python train.py --encoder_arch="caformer" --model="image VAE" --dataset="regions of photos with short descriptions (Visual Genome)" --train_examples=203450 --image_size=32 --crop_scale_min=0.5 --horizontal_flip=true --translate=0.06 --color_jitter=0.1 --bottleneck="kl" --downsampling_factor=8 --encoder_norm="layernorm" --encoder_norm_position="sandwich" --encoder_activation="gelu" --encoder_mlp_ratio=6 --encoder_head_dim=16 --encoder_fused_qkv=false --encoder_qk_norm=false --encoder_layer_scale_init=1.0 --encoder_parallel_block=false --encoder_dropout=0.1 --encoder_inner_norm=false --encoder_patch_size=[2, 2] --encoder_depths=[4, 7, 4] --encoder_widths=[64, 128, 256] --encoder_kernel_size=7 --loss="l1" --latent_channels=32 --decoder_norm="groupnorm" --decoder_activation="leaky_relu" --decoder_weight_standardization=false --decoder_widths=[64, 64, 128, 256] --decoder_blocks_per_level=2 --decoder_block="plain" --decoder_attention=false --decoder_upsampling="transposed_conv" --kl_weight=0.01 --init="kaiming_normal" --optimizer="adamw" --lr=0.0012 --beta1=0.9 --beta2=0.98 --eps=1e-06 --steps=4800 --batch_size=256 --epochs=6.0 --lr_schedule="wsd" --decay_fraction=0.3 --final_lr_fraction=0.01 --warmup_steps=240 --weight_decay=0.1
Rows from block 2 of the decoder of a small image VAE, named by matrix and row number. Each number is 128 + 32 x the weight over its row's rms, rounded and kept within 0 to 255. All counts start at 0. Numbers have three digits each. After the name is the row's rms in percent of the matrix's.
Before each channel's rows are labels from the 100 images, of 14848, where the channel reaches its highest value: "patch colour" is the nearest of a few named colours to the mean colour under the peak. Only what is clearly more common there than usual is listed. The data: regions of photos with short descriptions (Visual Genome).
# conv: 3x3 conv (decoder.decb.0.0.conv.weight, 128x128x3x3, each kernel summed), inputs 86-127

patch colour: orange
conv.122 098:076129042153154088072205103149132129100104111137128132157149085133069144126166097099070129100111177129071086105095145092103129

patch colour: pink
conv.37 110:135124107119145128124167097147115113111102135191119135118136091153105228132155116110097083122162145067118108159135106124132076

patch colour: pink
conv.98 080:150079098154095148080124120102118112143128113149111132142145179176142063124192113098136117096110137151144072026092184168102122

patch colour: black; white
conv.6 085:188137080159158124198164082060074132162120128119115137146133106089136105137176138129178139227148155116162102137093116112108111

patch colour: green
conv.47 108:121132091106212118163123128139096105143080136169115143129077186132156173142129094168149150172125113121155125115148122168144000

patch colour: black
conv.56 087:121115136160193175135130122207116087139082165132100136138100105096146127114168144143153137108090173121129136126113143134139083

patch colour: grey
conv.12 099:167090138105153083059051110168151142121088152129119098150122184130152047131109129145038120131155142075165126085127065130101041

patch colour: green
conv.110 108:124154083118183144108127128119105141174075133148150163104121094093133120090118149132079129170110109095137129153136173137154009

patch colour: grey
conv.30 091:112132117144131170012146114188165093107113162100156094135116162167170158138116107102039139107109167110124064114117089068105112

patch colour: black
conv.71 089:117114171137153148210102117144094122088105115093128156115168131136126135128171163100228148104158133117136168127060121109125045

patch colour: brown; black
conv.35 082:135092130160081129107108149235144088137119144154172140123139112096139135176118112067139161110127170168135138142113139115146129

patch colour: black
conv.53 088:108088140087169106095165131156127131091106119160154148132164098113088163111120112145136153135149114122101079155112106109123053

patch colour: brown
conv.41 103:132113108130145175119101100189077061137133155113133131116096140120169111112169127097139079160171182136152119047138073178157119

patch colour: black
conv.60 092:169169120063140138123151164156079122140192079122093145164105162125105149121100071120100075142185085149098187133161138117147165

patch colour: black
conv.103 087:137121152152104135191132149107074160119102135132105139174170124175155163128134137153189138118129097093173093053143075146101128

patch colour: black
conv.94 087:083114053118130138253161112092142118110115141150117100159090126123160114135137126128215100150124225128095133162110097157134160

patch colour: brown
conv.117 103:148123158087114138084170112214129140112125170120115152170097081099134182175113120103101119142128192119140115182169219095094195

patch colour: black
conv.76 106:122132138082146108071145153157177132115093134081113117159094190140091107155105098100146169126132142114119138103119117095133082

patch colour: black
conv.17 094:135145128131128168113105169162178096129136129137096154128134116180132107174164119113141150089136180102135021140103161121129065

patch colour: red; orange
conv.69 100:169078000065091101117111127147117139107106133133096117148142163094122125168140111145104151112193147138077119119196093152146148

patch colour: brown; black
conv.0 081:154117112168096159042130179166135195117149087121121114076099149140170138124114131166071127142106139159139116146132130171139150

patch colour: red
conv.5 105:158103039205115108097104147168174120195136130086161144113092113168165127176126149096084098132139129162130093063160174136079089

patch colour: white
conv.36 100:118114104105088102206160141097071138121092151118106149139196071109113166126103131119162088044168162105168117193142163132111186

patch colour: black
conv.50 084:129128158127120163230199100088122093110121154134116152152116108121162189107156099108179138169126136105133122129099164159123063

patch colour: brown
conv.63 098:146171195106130154025148103198089148143115154141041084089099071122150108109083139124111117109150125125108164135142127184136110

patch colour: blue
conv.48 103:108127238161179120195160131143141155067140117143102103116155133136157130128143127102155091129108162113118140151098154107120083

patch colour: brown
conv.16 131:108148097186146149166074178136095152143159140124150157086125187100163127104149182100115132138142098147198137061148086217134114

patch colour: black
conv.42 100:161139157143104158174129124086022133120147192127084129094185142155196114156147122085139155126104145107201093146147108121152175

patch colour: brown
conv.86 114:144133134137143162115071115123110076109140140152146142100107095112177165144186102118153119191141177171108110136155146191145100

patch colour: cyan
conv.123 106:105159227082100139110142156130156119102100149178042128152115105116071146129150153089128131162158141073133116133085127095160158

patch colour: grey
conv.85 090:073102088125120172044135112170111132100103145156145126154121066127128174153135089110000149136127144137124135219157123108114113

patch colour: red
conv.77 085:126116032098148124074138151171075130116062107101117094092130085088106166115138117154110130070117117131101138170127130152111137

patch colour: pink
conv.90 125:149141145127056158124132105121135093140083160177134134143157124133117086150132096071144142140144145090147099078134046088160205

patch colour: pink
conv.87 094:146120106145097163116167040122110155117156127138087177139119135110128080126181166136149169175130146132072102194088185113105090

patch colour: cyan; blue
conv.95 113:129161210139173135138143174075163138118148116106111113127137106130157144183118143079136151149085119132115096160132204122096100

patch colour: red; orange
conv.102 107:128089001174128108098148169186112096105134136153144131110161114141105112127120134120090100170154202160177120161163169140132138

patch colour: cyan
conv.119 099:138076242114145102139171143101188124129113172151152134082144123117165108148150069129152177162145165080138109182114142120175096

patch colour: blue; cyan
conv.45 108:102140231146171150115093112154113066122097111098127101112120115158158140107164117123125136133097128123145117085076163161157018

patch colour: blue
conv.49 105:093155218162102185164140141067108101121109173105113172099103122146196132090132103085126089101103158151171138174110127129089193

patch colour: grey
conv.54 104:123109147169162122093123130132140086139153130143127153132096176157174153084161137092106121126165178153145143108099129141105088

patch colour: cyan
conv.1 101:117156171138130146083155091132090134131135143167118138136162092153173101126152091146069108125069127097137184125122144171162144

patch colour: blue; cyan
conv.78 085:198095209203101179152164114146184152167125194177113083116131156103134105133110164116114122114131167118141129156137065109115084

patch colour: pink; white
conv.19 092:123127009123138080151163140113085113120168117137119131161112139160157079160173099124075152162098144085165101142179185093127096

patch colour: pink
conv.112 122:148111148159151155116122102122130150108081120121079123138131131126101044093145110119104150121156167139118136114134123113109057

patch colour: pink
conv.67 098:122093108106155168157096120119148138106130148144063129134123140081135130179213133117171143120124131157129081095150206145176188

patch colour: orange; yellow
conv.51 103:093157000134161049171098107075145107116140131074096109078097105132141116179134138136127099154100179141097095100103103132144100

patch colour: black
conv.34 113:091156126075110093164191157157105160112157090098126166135127070127148224128086182130126131087092097137118149166154190137081111

patch colour: black
conv.127 100:122148086075168182161175131137089098110088134140122128140111094106097230078071135108116160100175172094129135166173122167152138

patch colour: black
conv.100 100:109112135142109189100099112189071146143145155131140131117149175155145133123163097136168121176097109102175111156085157142100093

patch colour: grey
conv.27 098:142104207125133123034143168201089104128104117112121128139134096108146159111112164116056135156148126111128148128172122137110107

patch colour: grey
conv.65 106:094123089150197115146172109108098155133154119111133118124172086107213185092167115080138119086144122127090113137144194157102052

patch colour: black
conv.83 096:127125160114114131201127098072178175116167137100173143161080089077096092154098082098168134117138145120098136158090208094155185

patch colour: blue; cyan
conv.43 092:156135161160147186193131108068073092159149146139146133093133128128147097080083127079157170087120085107120118062121050124126066

patch colour: white; pink
conv.108 130:131144149112067101126175113145108132118123128098111105121152110119126058162093135093174130138096105103153149180141113080095053