{
  "model": "image VAE",
  "dataset": "regions of photos with short descriptions (Visual Genome)",
  "train_examples": 203450,
  "image_size": 32,
  "crop_scale_min": 0.5,
  "horizontal_flip": true,
  "translate": 0.06,
  "color_jitter": 0.1,
  "bottleneck": "kl",
  "downsampling_factor": 8,
  "encoder_arch": "caformer",
  "encoder_norm": "layernorm",
  "encoder_norm_position": "sandwich",
  "encoder_activation": "gelu",
  "encoder_mlp_ratio": 6,
  "encoder_head_dim": 16,
  "encoder_fused_qkv": false,
  "encoder_qk_norm": false,
  "encoder_layer_scale_init": 1.0,
  "encoder_parallel_block": false,
  "encoder_dropout": 0.1,
  "encoder_inner_norm": false,
  "encoder_patch_size": [2, 2],
  "encoder_depths": [4, 7, 4],
  "encoder_widths": [64, 128, 256],
  "encoder_kernel_size": 7,
  "loss": "l1",
  "latent_channels": 32,
  "decoder_norm": "groupnorm",
  "decoder_activation": "leaky_relu",
  "decoder_weight_standardization": false,
  "decoder_widths": [64, 64, 128, 256],
  "decoder_blocks_per_level": 2,
  "decoder_block": "plain",
  "decoder_attention": false,
  "decoder_upsampling": "transposed_conv",
  "kl_weight": 0.01,
  "init": "kaiming_normal",
  "optimizer": "adamw",
  "learning_rate": 0.0012,
  "beta1": 0.9,
  "beta2": 0.98,
  "eps": 1e-06,
  "max_steps": 4800,
  "batch_size": 256,
  "epochs": 6.0,
  "lr_schedule": "wsd",
  "decay_fraction": 0.3,
  "final_lr_fraction": 0.01,
  "warmup_steps": 240,
  "weight_decay": 0.1
}
Rows from block 3 of the decoder of a small image VAE, named by matrix and row number. Each number is 128 + 24 x the weight over its row's rms, rounded and kept within 0 to 255. All counts start at 0. After the name is the row's rms in percent of the matrix's.
After each channel's rows are labels from the 100 images, of 14848, where the channel reaches its highest value: "top examples" is what is common among them; "patch colour" is the nearest of a few named colours to the mean colour under the peak. Only what is clearly more common there than usual is listed. The data: regions of photos with short descriptions (Visual Genome). In brackets: how many of the 100, against the usual share in percent.
# conv: 3x3 conv (decoder.decb.0.1.conv.weight, 128x128x3x3, each kernel summed), inputs 0-127

conv.22 094 [149 162 148 126 131  92 122 107 113 145  81 135 111 119 139 125 113 119 141  82 127 164 133 150 133 144 120 135 141 109 101 135 125 121 121 109 141 103 166  73 128 119 120 134 128 145 122 122 199 176 129  64  90 115 128 118 136 117 127 114 131  74 154 148 146 101 104 129 145  81 143 102 115  92 146 130 117 119 158 106  91 155 191 132 140 121 141 123 117 108  87  63 120 136  84 165 160 117 135 106 134 140  81  94 128 141 140 127 143 131 127 130 156 116 121 151 113 116 106 138 112 109  90 152 158 135 115 127]
top examples: text has "blue" (31 vs 5)
patch colour: blue (53 vs 0.8); cyan (41 vs 1)

conv.15 125 [ 82 104 115 127 134  82 124 111 136  92 126  76  75 115 107 116 126 116 120 108 188 139 127 123 111  94 103 105 136 103 105 132  91 108 104 116 133 125 114  98 136 107 114 125 126 145 120 204 119  91 147 113 132 126 152 137 156 137 125 138 134 120 138 125 187 130 106 121  93  72  72 106 114 129 115 124 110 117 107 100 124 106 100 123 117 130  86 143 117 138  97  98 122 102 114 157  90 113 112 131 109 160 107  94 121 148 142 107 107  83 181 136 131 147 115  98 151 121 107 118 117  95 107 115  98 135 115 135]
top examples: text has "green" (28 vs 4.2)
patch colour: green (62 vs 0.8)

conv.109 087 [118 143 123 125 142 132 120  93 115 129 111  96 101 162 147  91 130 125  97  81 126 121 140  93 135 134 145 145 104 110 112 114 114  98 124 128 112 128 138 103  85 120 126 124 182 112 101 120 164 152 140  70 109 110 141  87 170  95 136 122 134  97 117 159  98 103 110 106  97  83 124 145 120 131  80 140 125 106 177 105 113 116 173 151 121 134 120  96 110 124 111 113 130  99 103 135 148 109 115  91 131 121  69 114 109 135 129 112 136 116  92 117 132 107  99 136 121 159 109 143  88 100  87 128 158  81 180 110]
top examples: text has "blue" (29 vs 5)
patch colour: black (69 vs 11.5)

conv.28 074 [126 166 110 106 124  97 129 110 116 137 143 157 109  70 100 138 150 119 102 103 133 119 125 174 146 124 109 130 151 116 111 128  98 115 143 112 135 136 130 116 131 149 101 155  85 138 173 138 139 113 123  78  89  92 104 172  86 107 127 157 131 123 143 110 119  80 130 136 169 109 108 128 131 113 142  92 100 115 129 103 112 123 100 137 125 108  73 126 158  63 124 133 180 125 134 117 116 113 114 109  79 122 114 177 147 113 145 141 157 135 143 157 131 120 110 118 128 134 109 144  86 154  65 124 139 140  96 128]
top examples: text has "white" (28 vs 11.6)
patch colour: white (99 vs 5.3)

conv.101 089 [118 153 133 129 154 176 119 129 124 120 151 150  76 140 162  98 101  86 141 101 114 172 145 124 146 131 140 131 157 137 103 130 117 129 133 163 102 133 128 105 117  96 132 156  88 156 106  96 138 131 128 128 106 125  98 129 101 114 107 137 105 132 106 156 111 124 113 128 123 154 147 158 136  88 126 120 128 154 154 117 155 140 188 143 137 108 113 130 155  82 102 121 109 132 128 180 174 158 100 136 116 149 194 145 108 166 136  79 106 157 154 161 114 125 123 129 120 123 153 140  68 103 134 183 145 120 131 129]
top examples: text has "blue" (34 vs 5)
patch colour: blue (60 vs 0.8)

conv.38 077 [162 157 110 128 102 109 138 147 126 165 125 144 154 121 140 167  83 100 154 104 175 113 118 149 128 151 129 149 141 115 138 117  91 129 155 161 152 142 141 111 147 161 168 163  54 127 153 121  97 163 101 120 104  92 124 149 136 128 157 160 118 130 153 112 120 110 138 132 199 139 140 138 153 137 133  96 121 128 144 124 128 109 134 104 124 148 141 124 134  98 118 118 198 147 117 174 112 163  96 149  87 142 112 130 178 137 144 155 151 148  89 103 115 132 125 133 134 111 118 127 101 150 110 147 104 108 103 145]
top examples: text has "white" (28 vs 11.6)
patch colour: white (96 vs 5.3)

conv.50 098 [153  78 142 161 132 141  87 158 127 128 167 146 113 143 123 139  96 163 160 166 103 102 136 143 134 124 119 110  96 178 124 137 154 126 107 174 166 126 119 151 142 119 129 116 136  81  98  79 112 100 120 172 139 103 133 108 126 121 124  93 133 144 145 130  85 177 128 132 108 186 151  85 134 122 133 115 110 153 107 147 139 138  97 128 168 124 110 138 139 148 109 131 115 125 125  97 120 151 130 146 118 157 151 140 143  86 118 115 134 147 136 107  66 114 104  99 121 173 131  91 150 116 158 112 111 162 116 155]
top examples: text has "red" (31 vs 4.4)
patch colour: red (61 vs 0.7)

conv.26 129 [118 123 114  96 109 131 128 145  97 125 127 179  80 113 100 100 110 119 116 124 101  78 136 115 119  97  98 106 122 149 135 106 121 119  94 111 119 122 115 108  90 114 137 113 119 146 125 125  87  98 111 103 135 127  85 122  95 117 124 118 128 114 100  69 103 119  99 109 112 149 129 154  84 108 117  87 107 145 147 120  93  93 110 103 103  79 126 107 129  99 167 135 126 117 133 113  90 123  70 120 120 114 130 166 105  77 121  99 130  96 100 117  98  78 145 136 104 109 149 126  99 122  96 163 106 157 123 106]
top examples: text has "red" (26 vs 4.4)
patch colour: red (49 vs 0.7)

conv.45 095 [105  80 119 128 164 137 142 100 143 155  90 108 139 135  88 140 101 148 107 143 182 112  87 129  99 144  96 125  87 101 141 112 118 147 131 104 115 159 127 126 129 134 106  74 140  93 129 153 116 109 110 158 150 148 127 114 152 126 141 165 133 144 127 117 141 155 108 138 125 127 110 125 135 143 138 123 151 157 104  93 133 102  80 102 136 156  88 121 125 145  53 147 139 143 129 146 132 124 134 149 153 190 184 129 137 123 132 116 124 107 148  88 158 155  59 104 138 138 121 124 143 100 149 130 132 160 123 114]
top examples: text has "yellow" (28 vs 2.4)
patch colour: yellow (53 vs 0.4); orange (25 vs 1.5)

conv.106 093 [114 164 115  91 142 124 111 103 149 126 123 127 115 126 119 133 181 120 117  80 138 127 101 131 127 158 103 150 165 119 117 146 118 115 151 112 105 150 135 130  98 164 120 159 123 165 119 155 159  91 139  99 151 126 139 170 116 100 174 119 171 126 111 137 170 184 118 157 140  62  69 145 144 144 117 137 104 134 151  94 119 129 158 117 117 120 121 122 118 112  62  73 112 113 115 136 145 117 130 119 143 143  97 155 139 169 164 124 103 136 111 114 139 140 163 123 139 108 108 146 106 114  88 116 127 142 110 154]
top examples: text has "blue" (28 vs 5)
patch colour: cyan (42 vs 1)