A small image VAE, trained from scratch: 32-pixel images, decoder norm groupnorm.
Rows from block 2 of the decoder of a small image VAE, named by matrix and row number. Each number is 500 + 25 x the weight over its row's rms, rounded and kept within 0 to 999. All counts start at 0. Numbers have three digits each. After the name is the row's rms in percent of the matrix's.
Before each channel's rows are labels from the 100 images, of 14848, where the channel reaches its highest value: "colour at peak" is the nearest of a few named colours to the mean colour under the peak. Only what is clearly more common there than usual is listed. The data: regions of photos with short descriptions (Visual Genome). In brackets: how many of the 100, against the usual share in percent.
# conv: 3x3 conv (decoder.decb.0.0.conv.weight, 128x128x3x3, each kernel summed), inputs 43-85

colour at peak: white (98 vs 5.3)
conv.9 093:452508503505485446482463508515505465569501511522504491509521473420530512513501506492488505517465535481500488511498501483497535538

colour at peak: brown (64 vs 32.6)
conv.86 114:550535471471482497515472508515549470501509485460495520488518478507501471490500470515475500502503466477554504484515482503496499459

colour at peak: white (100 vs 5.3)
conv.104 100:470539515490489419514497502512503496531490515497497498499546478469484494534504499520523501485491545535527482525526517484517546508

colour at peak: white (65 vs 5.3)
conv.59 098:529506505480498422489470513484483501534550492457448488495562538437466514535514495517511487490539508519492492500479459512494494460

colour at peak: black (99 vs 11.5)
conv.50 084:492522540477542509502471512501486495525464506511461503501472411527470539502515459480494507498492451504504493487470516495465502480

colour at peak: brown (72 vs 32.6)
conv.41 103:509502473469500505473506468523542491451529512512508474523499490493480516495454474500474494544529464495584539521518504495479513468

colour at peak: grey (82 vs 35.7)
conv.66 135:493513490489469504518538503489535459475465525501503462494502490501503473483530491545460499457541515497545481546498519465491506437

colour at peak: grey (100 vs 35.7)
conv.85 090:479531502531514504516495488511487532472506482521469521473518566451493503493507484499486483530519489491493487485496487504507522485

colour at peak: red (44 vs 0.7)
conv.77 085:496515499483521539449486490503555494491516500517515501542506495510455498501514492518566544497520482470492548545437552491520517510

colour at peak: cyan (29 vs 1)
conv.1 101:521516517535535466510495501490459483560499484524492522539529539455491461471549493499532505494464489494512495522482429472483501504

colour at peak: red (42 vs 0.7); orange (40 vs 1.5)
conv.102 107:526543473494514506492501488483503488492503488502470494461500493517495472499487459490505519496484483515537484481523562494497508500

colour at peak: blue (36 vs 0.8); cyan (26 vs 1)
conv.43 092:471513489450519486494507477509490478540490481523491537500478481513549492487509522495471484517470504504529497505522464500497511515

colour at peak: grey (95 vs 35.7)
conv.74 093:490475488519468505456472517503497506496523488471483492481532548450490494498556521488501498510525521466533484502484514522526528478

colour at peak: brown (65 vs 32.6)
conv.63 098:524530509527498543476538511507501502469515490515485505531486577507482509503547524474526530497529452496520483481514466572504498474

colour at peak: white (71 vs 5.3)
conv.55 080:510484520488513457520545496515462497515538449486499478504524475482476487481497476514540508502505503504510515522495482468520479501

colour at peak: brown (60 vs 32.6)
conv.16 131:524482478474487508516523542474563484495444492500533535515507478520522475513504459508483482454508487474544522500477503479503478468

colour at peak: pink (32 vs 9.7)
conv.67 098:490537497482466480522521532497555502512461538521459510534480515446493503520520545479508511457512516474531486499471496509495511472

colour at peak: white (56 vs 5.3); pink (35 vs 9.7)
conv.58 107:471515522510483458513510472492488486509455497518509513517542502405480503458484515515509501500512521494550458493530473501494490510

colour at peak: grey (99 vs 35.7)
conv.27 098:501493486512535476508484513507516489474493473527488516474500566436478521509475499466476480483498483511551495502485480507478500482

colour at peak: blue (29 vs 0.8); cyan (28 vs 1)
conv.45 108:472514478486494500493497514501533505537477507514530490518521520465488511514505499462506526460509499494524514496497434496512479484

colour at peak: blue (41 vs 0.8); cyan (34 vs 1)
conv.78 085:486474525479515491493503514550488510539548507470509519485508519506494478527477522517514499518495528481534509463499479521541477511

colour at peak: blue (38 vs 0.8)
conv.48 103:525524473481519482509510517523496491528537482482470507481499516512474500501515530484489485478485519491545479473541438496512528518

colour at peak: cyan (51 vs 1)
conv.123 106:484494519532508485515493476481476537532499504483498449509512491470508487497508501499529497506498485515465498489468485513477557502

colour at peak: white (38 vs 5.3)
conv.64 104:505514486463516474548518539478467497512490524492527494476509496510516453490494516522501509529497494513524489497511495492490501509

colour at peak: red (43 vs 0.7)
conv.5 105:508511498492506498494511503530480484505489483486505504486477481488504500489479519484464493448506497500519529516496491477504487502

colour at peak: grey (68 vs 35.7)
conv.30 091:464470471527528517509515506512499497472551486514502502515524556511504506502503486521504488477559495496528494531504507492519544445

colour at peak: red (54 vs 0.7); orange (41 vs 1.5)
conv.69 100:477477490535480547506500472522494484491527520495533514509521491486495525502470469523514484493537511513499514512467542513495478471

colour at peak: grey (80 vs 35.7)
conv.57 093:500484501524513533474456466510505520510532525486478480523534605489505485477472546499528511532500478488509506522487505482496485467

colour at peak: grey (60 vs 35.7); pink (36 vs 9.7)
conv.107 093:546484486497501464530515472495506508526495495495524509509575525393516501500496479507502539529466543505485531484542506518469502487

colour at peak: orange (38 vs 1.5); yellow (33 vs 0.4)
conv.51 103:490515483490492514504502495499505471462499495495487484499490455482513490468510501509452487509494488496512460474516547471495528460

colour at peak: pink (41 vs 9.7)
conv.98 080:519506515493529499468545492504492508527495512486526479512448487477503476507502449469517542495537542462529516499502481467530514498

colour at peak: brown (67 vs 32.6); black (30 vs 11.5)
conv.35 082:451486494505533560514481447480508501435508519525512503485493531542477468512485498527497523512488478518527463514457474517476526513

colour at peak: black (100 vs 11.5)
conv.71 089:492506520494505516498490427507464505518496507507481504505484466580496535496514542552534499533528473492526490483500481515485505487

colour at peak: brown (61 vs 32.6); black (39 vs 11.5)
conv.0 081:485470518496491552511514498475512471445440513503528519532479511569499522480540500494511478540494496517521483513470514496530489497