{
  "model": "image VAE",
  "image_size": 32,
  "horizontal_flip": true,
  "encoder_dropout": 0.1,
  "loss": "l1",
  "decoder_norm": "groupnorm",
  "decoder_block": "plain",
  "decoder_attention": false
}
Rows from block 3 of the decoder of a small image VAE, named by matrix and row number. Each number is 500 + 50 x the weight over its row's rms, rounded and kept within 0 to 999. All counts start at 0. Numbers have three digits each. After the name is the row's rms in percent of the matrix's.
After each channel's rows are labels from the 100 images, of 14848, where the channel reaches its highest value: "place" is the part of the image that holds the peak. Only what is clearly more common there than usual is listed. The data: regions of photos with short descriptions (Visual Genome). In brackets: how many of the 100, against the usual share in percent.
# conv: 3x3 conv (decoder.decb.0.1.conv.weight, 128x128x3x3, each kernel summed), inputs 0-127

conv.51 074:405562536469422439509540403553408552509431537526449386472453488503539512521441444565509490477510518395456406505555473566512478558578416496467473463523462515410468478461458505525500500442556474435530471554505452462537601484478422521389497392467520475483494451546491423468461431538577486472510480499429390489438551485494538472533446477498443511400435509522529462458410449479418543501517
place: top left (39 vs 14.1)

conv.32 113:419476404550484447591481518528480509448529503495464391578561495505532560468396492400569508437465394438461495518441490593515512476514396490522520451505597508400447476492513462483548448467478442532472490493551465508587522493494436497445559491464465497522401398478476499405486446551533576479460368503497418465467530502439570439475474473560506468477495478460559474464495396502465544439496
place: top right (32 vs 14.1)

conv.46 110:472465503548493512507553470491503510470500633521493529539513509509585521509512604442437558484555537428471489506437551496520460581482456500456480475531431529498510542451467540458477548538531523507462632443474523528441528475479472511531558650543541473500448512373488585487660478435469522615576523502546524445565546447451427487566582518520469576471494533503531463513520462641528495487501
place: middle left (25 vs 9.4)

conv.91 084:481439458357538490496440497441408529441526460438489545449450511542462450455503503483566499427363491529475391419541486499430440505482495401493533427530532491509493492530455487467484470389479435522437385498464480417497524459493487507488542462491431433524494457431417476533471475490468477497380479493428552426456517453503508477540416438469474398501566460442473470488446425533481548428563
place: bottom right (32 vs 14.1)

conv.9 088:507394466567454533449521437450427463530469547510549416469483482579390419542458484401562509460479472457465514490521437519456495490540477539413473540394533444377476505560461528460447454432477434461490514418508465408499508471501475493483439566390500491491483418493475551494506446425573483427475425519409519472530445483452467486384531487525531438471441482398506490485487418450452481437493
place: middle right (25 vs 9.4)

conv.68 112:478471563538447538606515567363505450502578491362503583502473445499477339530516538454475454486493541536512540504458519534352538547478548461476480445485479462569562503434562466424423532487427478453511499433425526451525439514430601504529490519500525518545484498523477468597515494416485491474489429479549539468543546400493409455512469476530473474491487512533546500419578509461540493557498
place: top centre (32 vs 9.4)

conv.117 085:422496514489451343459460487466454509490429467531421455497471456484486488454487435517458389510509509480501478481566500484449464496477474563538436463478449346390499465442434477515574447525520499476488479454502434506462447535482460467429537546404504500401530535507500574385506410454433458485529561526472468528377489526502446535506462385475413436437457512535415532473514473473508478515427
place: top centre (27 vs 9.4)

conv.53 099:490486486490505525570462501454460460488457498434543465393393537515496384536471495451556412470516457494494457465481524490398474533527573558460586504537626491479492508494466456429452446473410436481491463442463376459577482449444480420450515429486458608547507394535507445455440474433466537541438449524462483535481522405498514407506485582576505450481523553430486519441463431484497544480487
place: top left (36 vs 14.1)

conv.29 098:497413522475535465498490500408481533473527426388468547453470484477496410468408514390447449395494487446570536478393481490406484457508529521415450465441520416488474490488495476459374449448434443444490465495521530579550407457492530497449451462482475491501478414466478529545490480441479526504481458475495527505434496378455397363554530465561513477470472536463475492417491525427541462467460
place: top centre (36 vs 9.4)

conv.1 139:503438431511442469565484482492503440430495436494472511454473536474509478498444500342514534410475469422498462474439501559470482519497496458472537518484548523495483481550475363438482506416477383493475502495480485461546519395409480465512464471466416497520352354465468502499486517455524541451398378526508456456490555460413471444517417494539482471513521523388527464466474434464470494472498
place: top right (33 vs 14.1)

conv.64 094:475580521457516517430466456433509531538486569519474416520508518505474454456502517596463480541522460540519500537498508517477496483516538546510456485458421416518465531504503546491456481555463588443477509403475454568457431612584519499437496484495582519492585658582466487425561517470490322482545581479436569510483533473589460518509504497406452445480500495570398489525469497472559420543527
place: middle left (27 vs 9.4); centre (25 vs 6.2)

conv.95 133:457400464518486522554535427482487426472462393432482463497491488499418495471432505338494498457436472476497477490466473594495457488466415452463558414460532596475463444479502411445423467478440444518513490462432541466484539440453430498537463445525391499467422433467496477538466522473487525491405446430579433473524514433428462390504449552548470486426516506429510446472486464464413529470504
place: bottom left (43 vs 14.1)

conv.20 154:451473464487500496516511417439485482441452477437601380549445559478543458456470475415462416415450405410466403494416459511410494572546426524468555470536549491447471513459400424457455544498476434524483575456465437529484483450415445492519498521485530508451431424485528530424497477458486456573443442485525421492460500450508425413535499571495511521457538485436505452415467424503443525464523
place: top right (52 vs 14.1)

conv.86 115:450438450499457511581537517520488440433465446560487475504488520535484511542451457425513510412438424474546384547472467596472469497561400448489516487470527532444488457526407422466515485478506398513532516496504467453544515464403392491499498474517468459502423334507509474397485482476515585497394429471461366508518526521452496446499515578532486475478465456436558434511459469452441515423486
place: top right (39 vs 14.1)

conv.18 121:508405450472522447481476532429457473493498432430569526504411523477422460455473467465483411445486481500470452450411448495403485489458505476434617491387480451472492518479533444425503531443410481544505456464447426390504414525429497514486462416458391465463476521473481462489383499423459458486481407486466481529448491477513444439518402533490520516448485551452421456462437460441494460428449
place: middle left (33 vs 9.4)

conv.58 109:475495439475487516625537493552487500415494557547560495480463566509539479531480520382589521382511511395508423539481484572566454484537492502508560516529583497455513485599429398477460496435455408520525499512583537536571546488428461483456528482539503534557370330490488501478551484495523543533439434457501449462510554498494552412548504518602502516513552490475595486474531488529496506482504
place: top right (42 vs 14.1)

conv.48 106:512534449535497542451505487622506504474395560554511361527569449484514606483502457585498552533510435490483440546553528486564516521519421485519463535447428467396459512548366561537574523549556492509524530511550535536466549499545405513513503521431463469460463497490521513330552498590568489499476538517508383454517467591448587493468532466454525502496566520485498577549522480529466512494494
place: top centre (25 vs 9.4)

conv.121 097:442469488535647415430476517467490550413501421462509512549525569515537528470508472478449557438512547487491456563534477440533419425409492475516448526459443491546539485561497513401562535425551485499496417402532469459528578409550560524470531391481463486525482533478569507515508472530475513464532516562438489542458484499526484421601530501546445490436397425561440513489359485545511441542541
place: centre (31 vs 6.2)

conv.116 095:490488539449502488466431513449484476474460471462484452432476435426438490505431461506429370448496481562503519447450463506454533503496512506480433485457488355515465463418531535492501481376404470479459431456440415459499402471480545475463481398460419449434537522497473493418475482434429399412433463514451499520401493459481485527465440535462471461486571471446391522482446416511487449473460
place: bottom centre (41 vs 9.4)

conv.85 092:414482431522460540469546492494518499510411470596472424533568480508531602439497433532469527467443422528501453540527505545576482470534412450505492451499494536463499510507416572470569542586605419492554465533461557478407535507530401494474488442464477378391530561491490523407526553600505464451467539523490402468554496531475517570545552521423491479474515457545480454605483542452429475530522
place: centre (30 vs 6.2)

conv.4 131:472493423435452466592501461498451432437449499468517422497397505513461520456438478470553461405472402423476451500490516496435489531555427521464473477517569482441475502475458434492495422409463444508452436494511396489526494469473436426498522455480490542468436410493433430429479409479534461488500382433468476496400507475462546382518435477553470474504471463426513497388462386515490507440496
place: top left (73 vs 14.1)

conv.31 146:423479450433435405538499527401448488394488488436469474486430501484480434492467453433513448390484464440501440426506488462441463533514498485477492469530519465481461433496452436463489461409490419443437437467495430498534530430417454474501500462440451464474441371498502471468519408438484499472442455444452490465430521401462464493460432423527412414470479414458502505456451380500463467446505
place: bottom right (71 vs 14.1)

conv.92 097:481464483459433457499508459444495481444517503427511519450482447534579412519420481393485523490447492419523484474523447534401534594519497454448515464452493399497481411449456489454490561487512411428560420474457454469525483440444481506486412481459465405491407429504451461538566483488482503408419474438490522465450503458458406455437427400540427517444495416407490502430459477452441450488462
place: top left (36 vs 14.1); bottom left (33 vs 14.1)

conv.89 137:422461416466500477555501505502517462405495507522510495511492447495564495521480505392513531348425441383468444524512520531503401529532434497492469531536520479460474428552437413507479463461484407470480461486535489539543506415442456479471486539490465548590355357471514526430511451500476535505440412475519413432487553487394545453460502486586480487465472458463536506506505485502401510442466
place: top right (37 vs 14.1)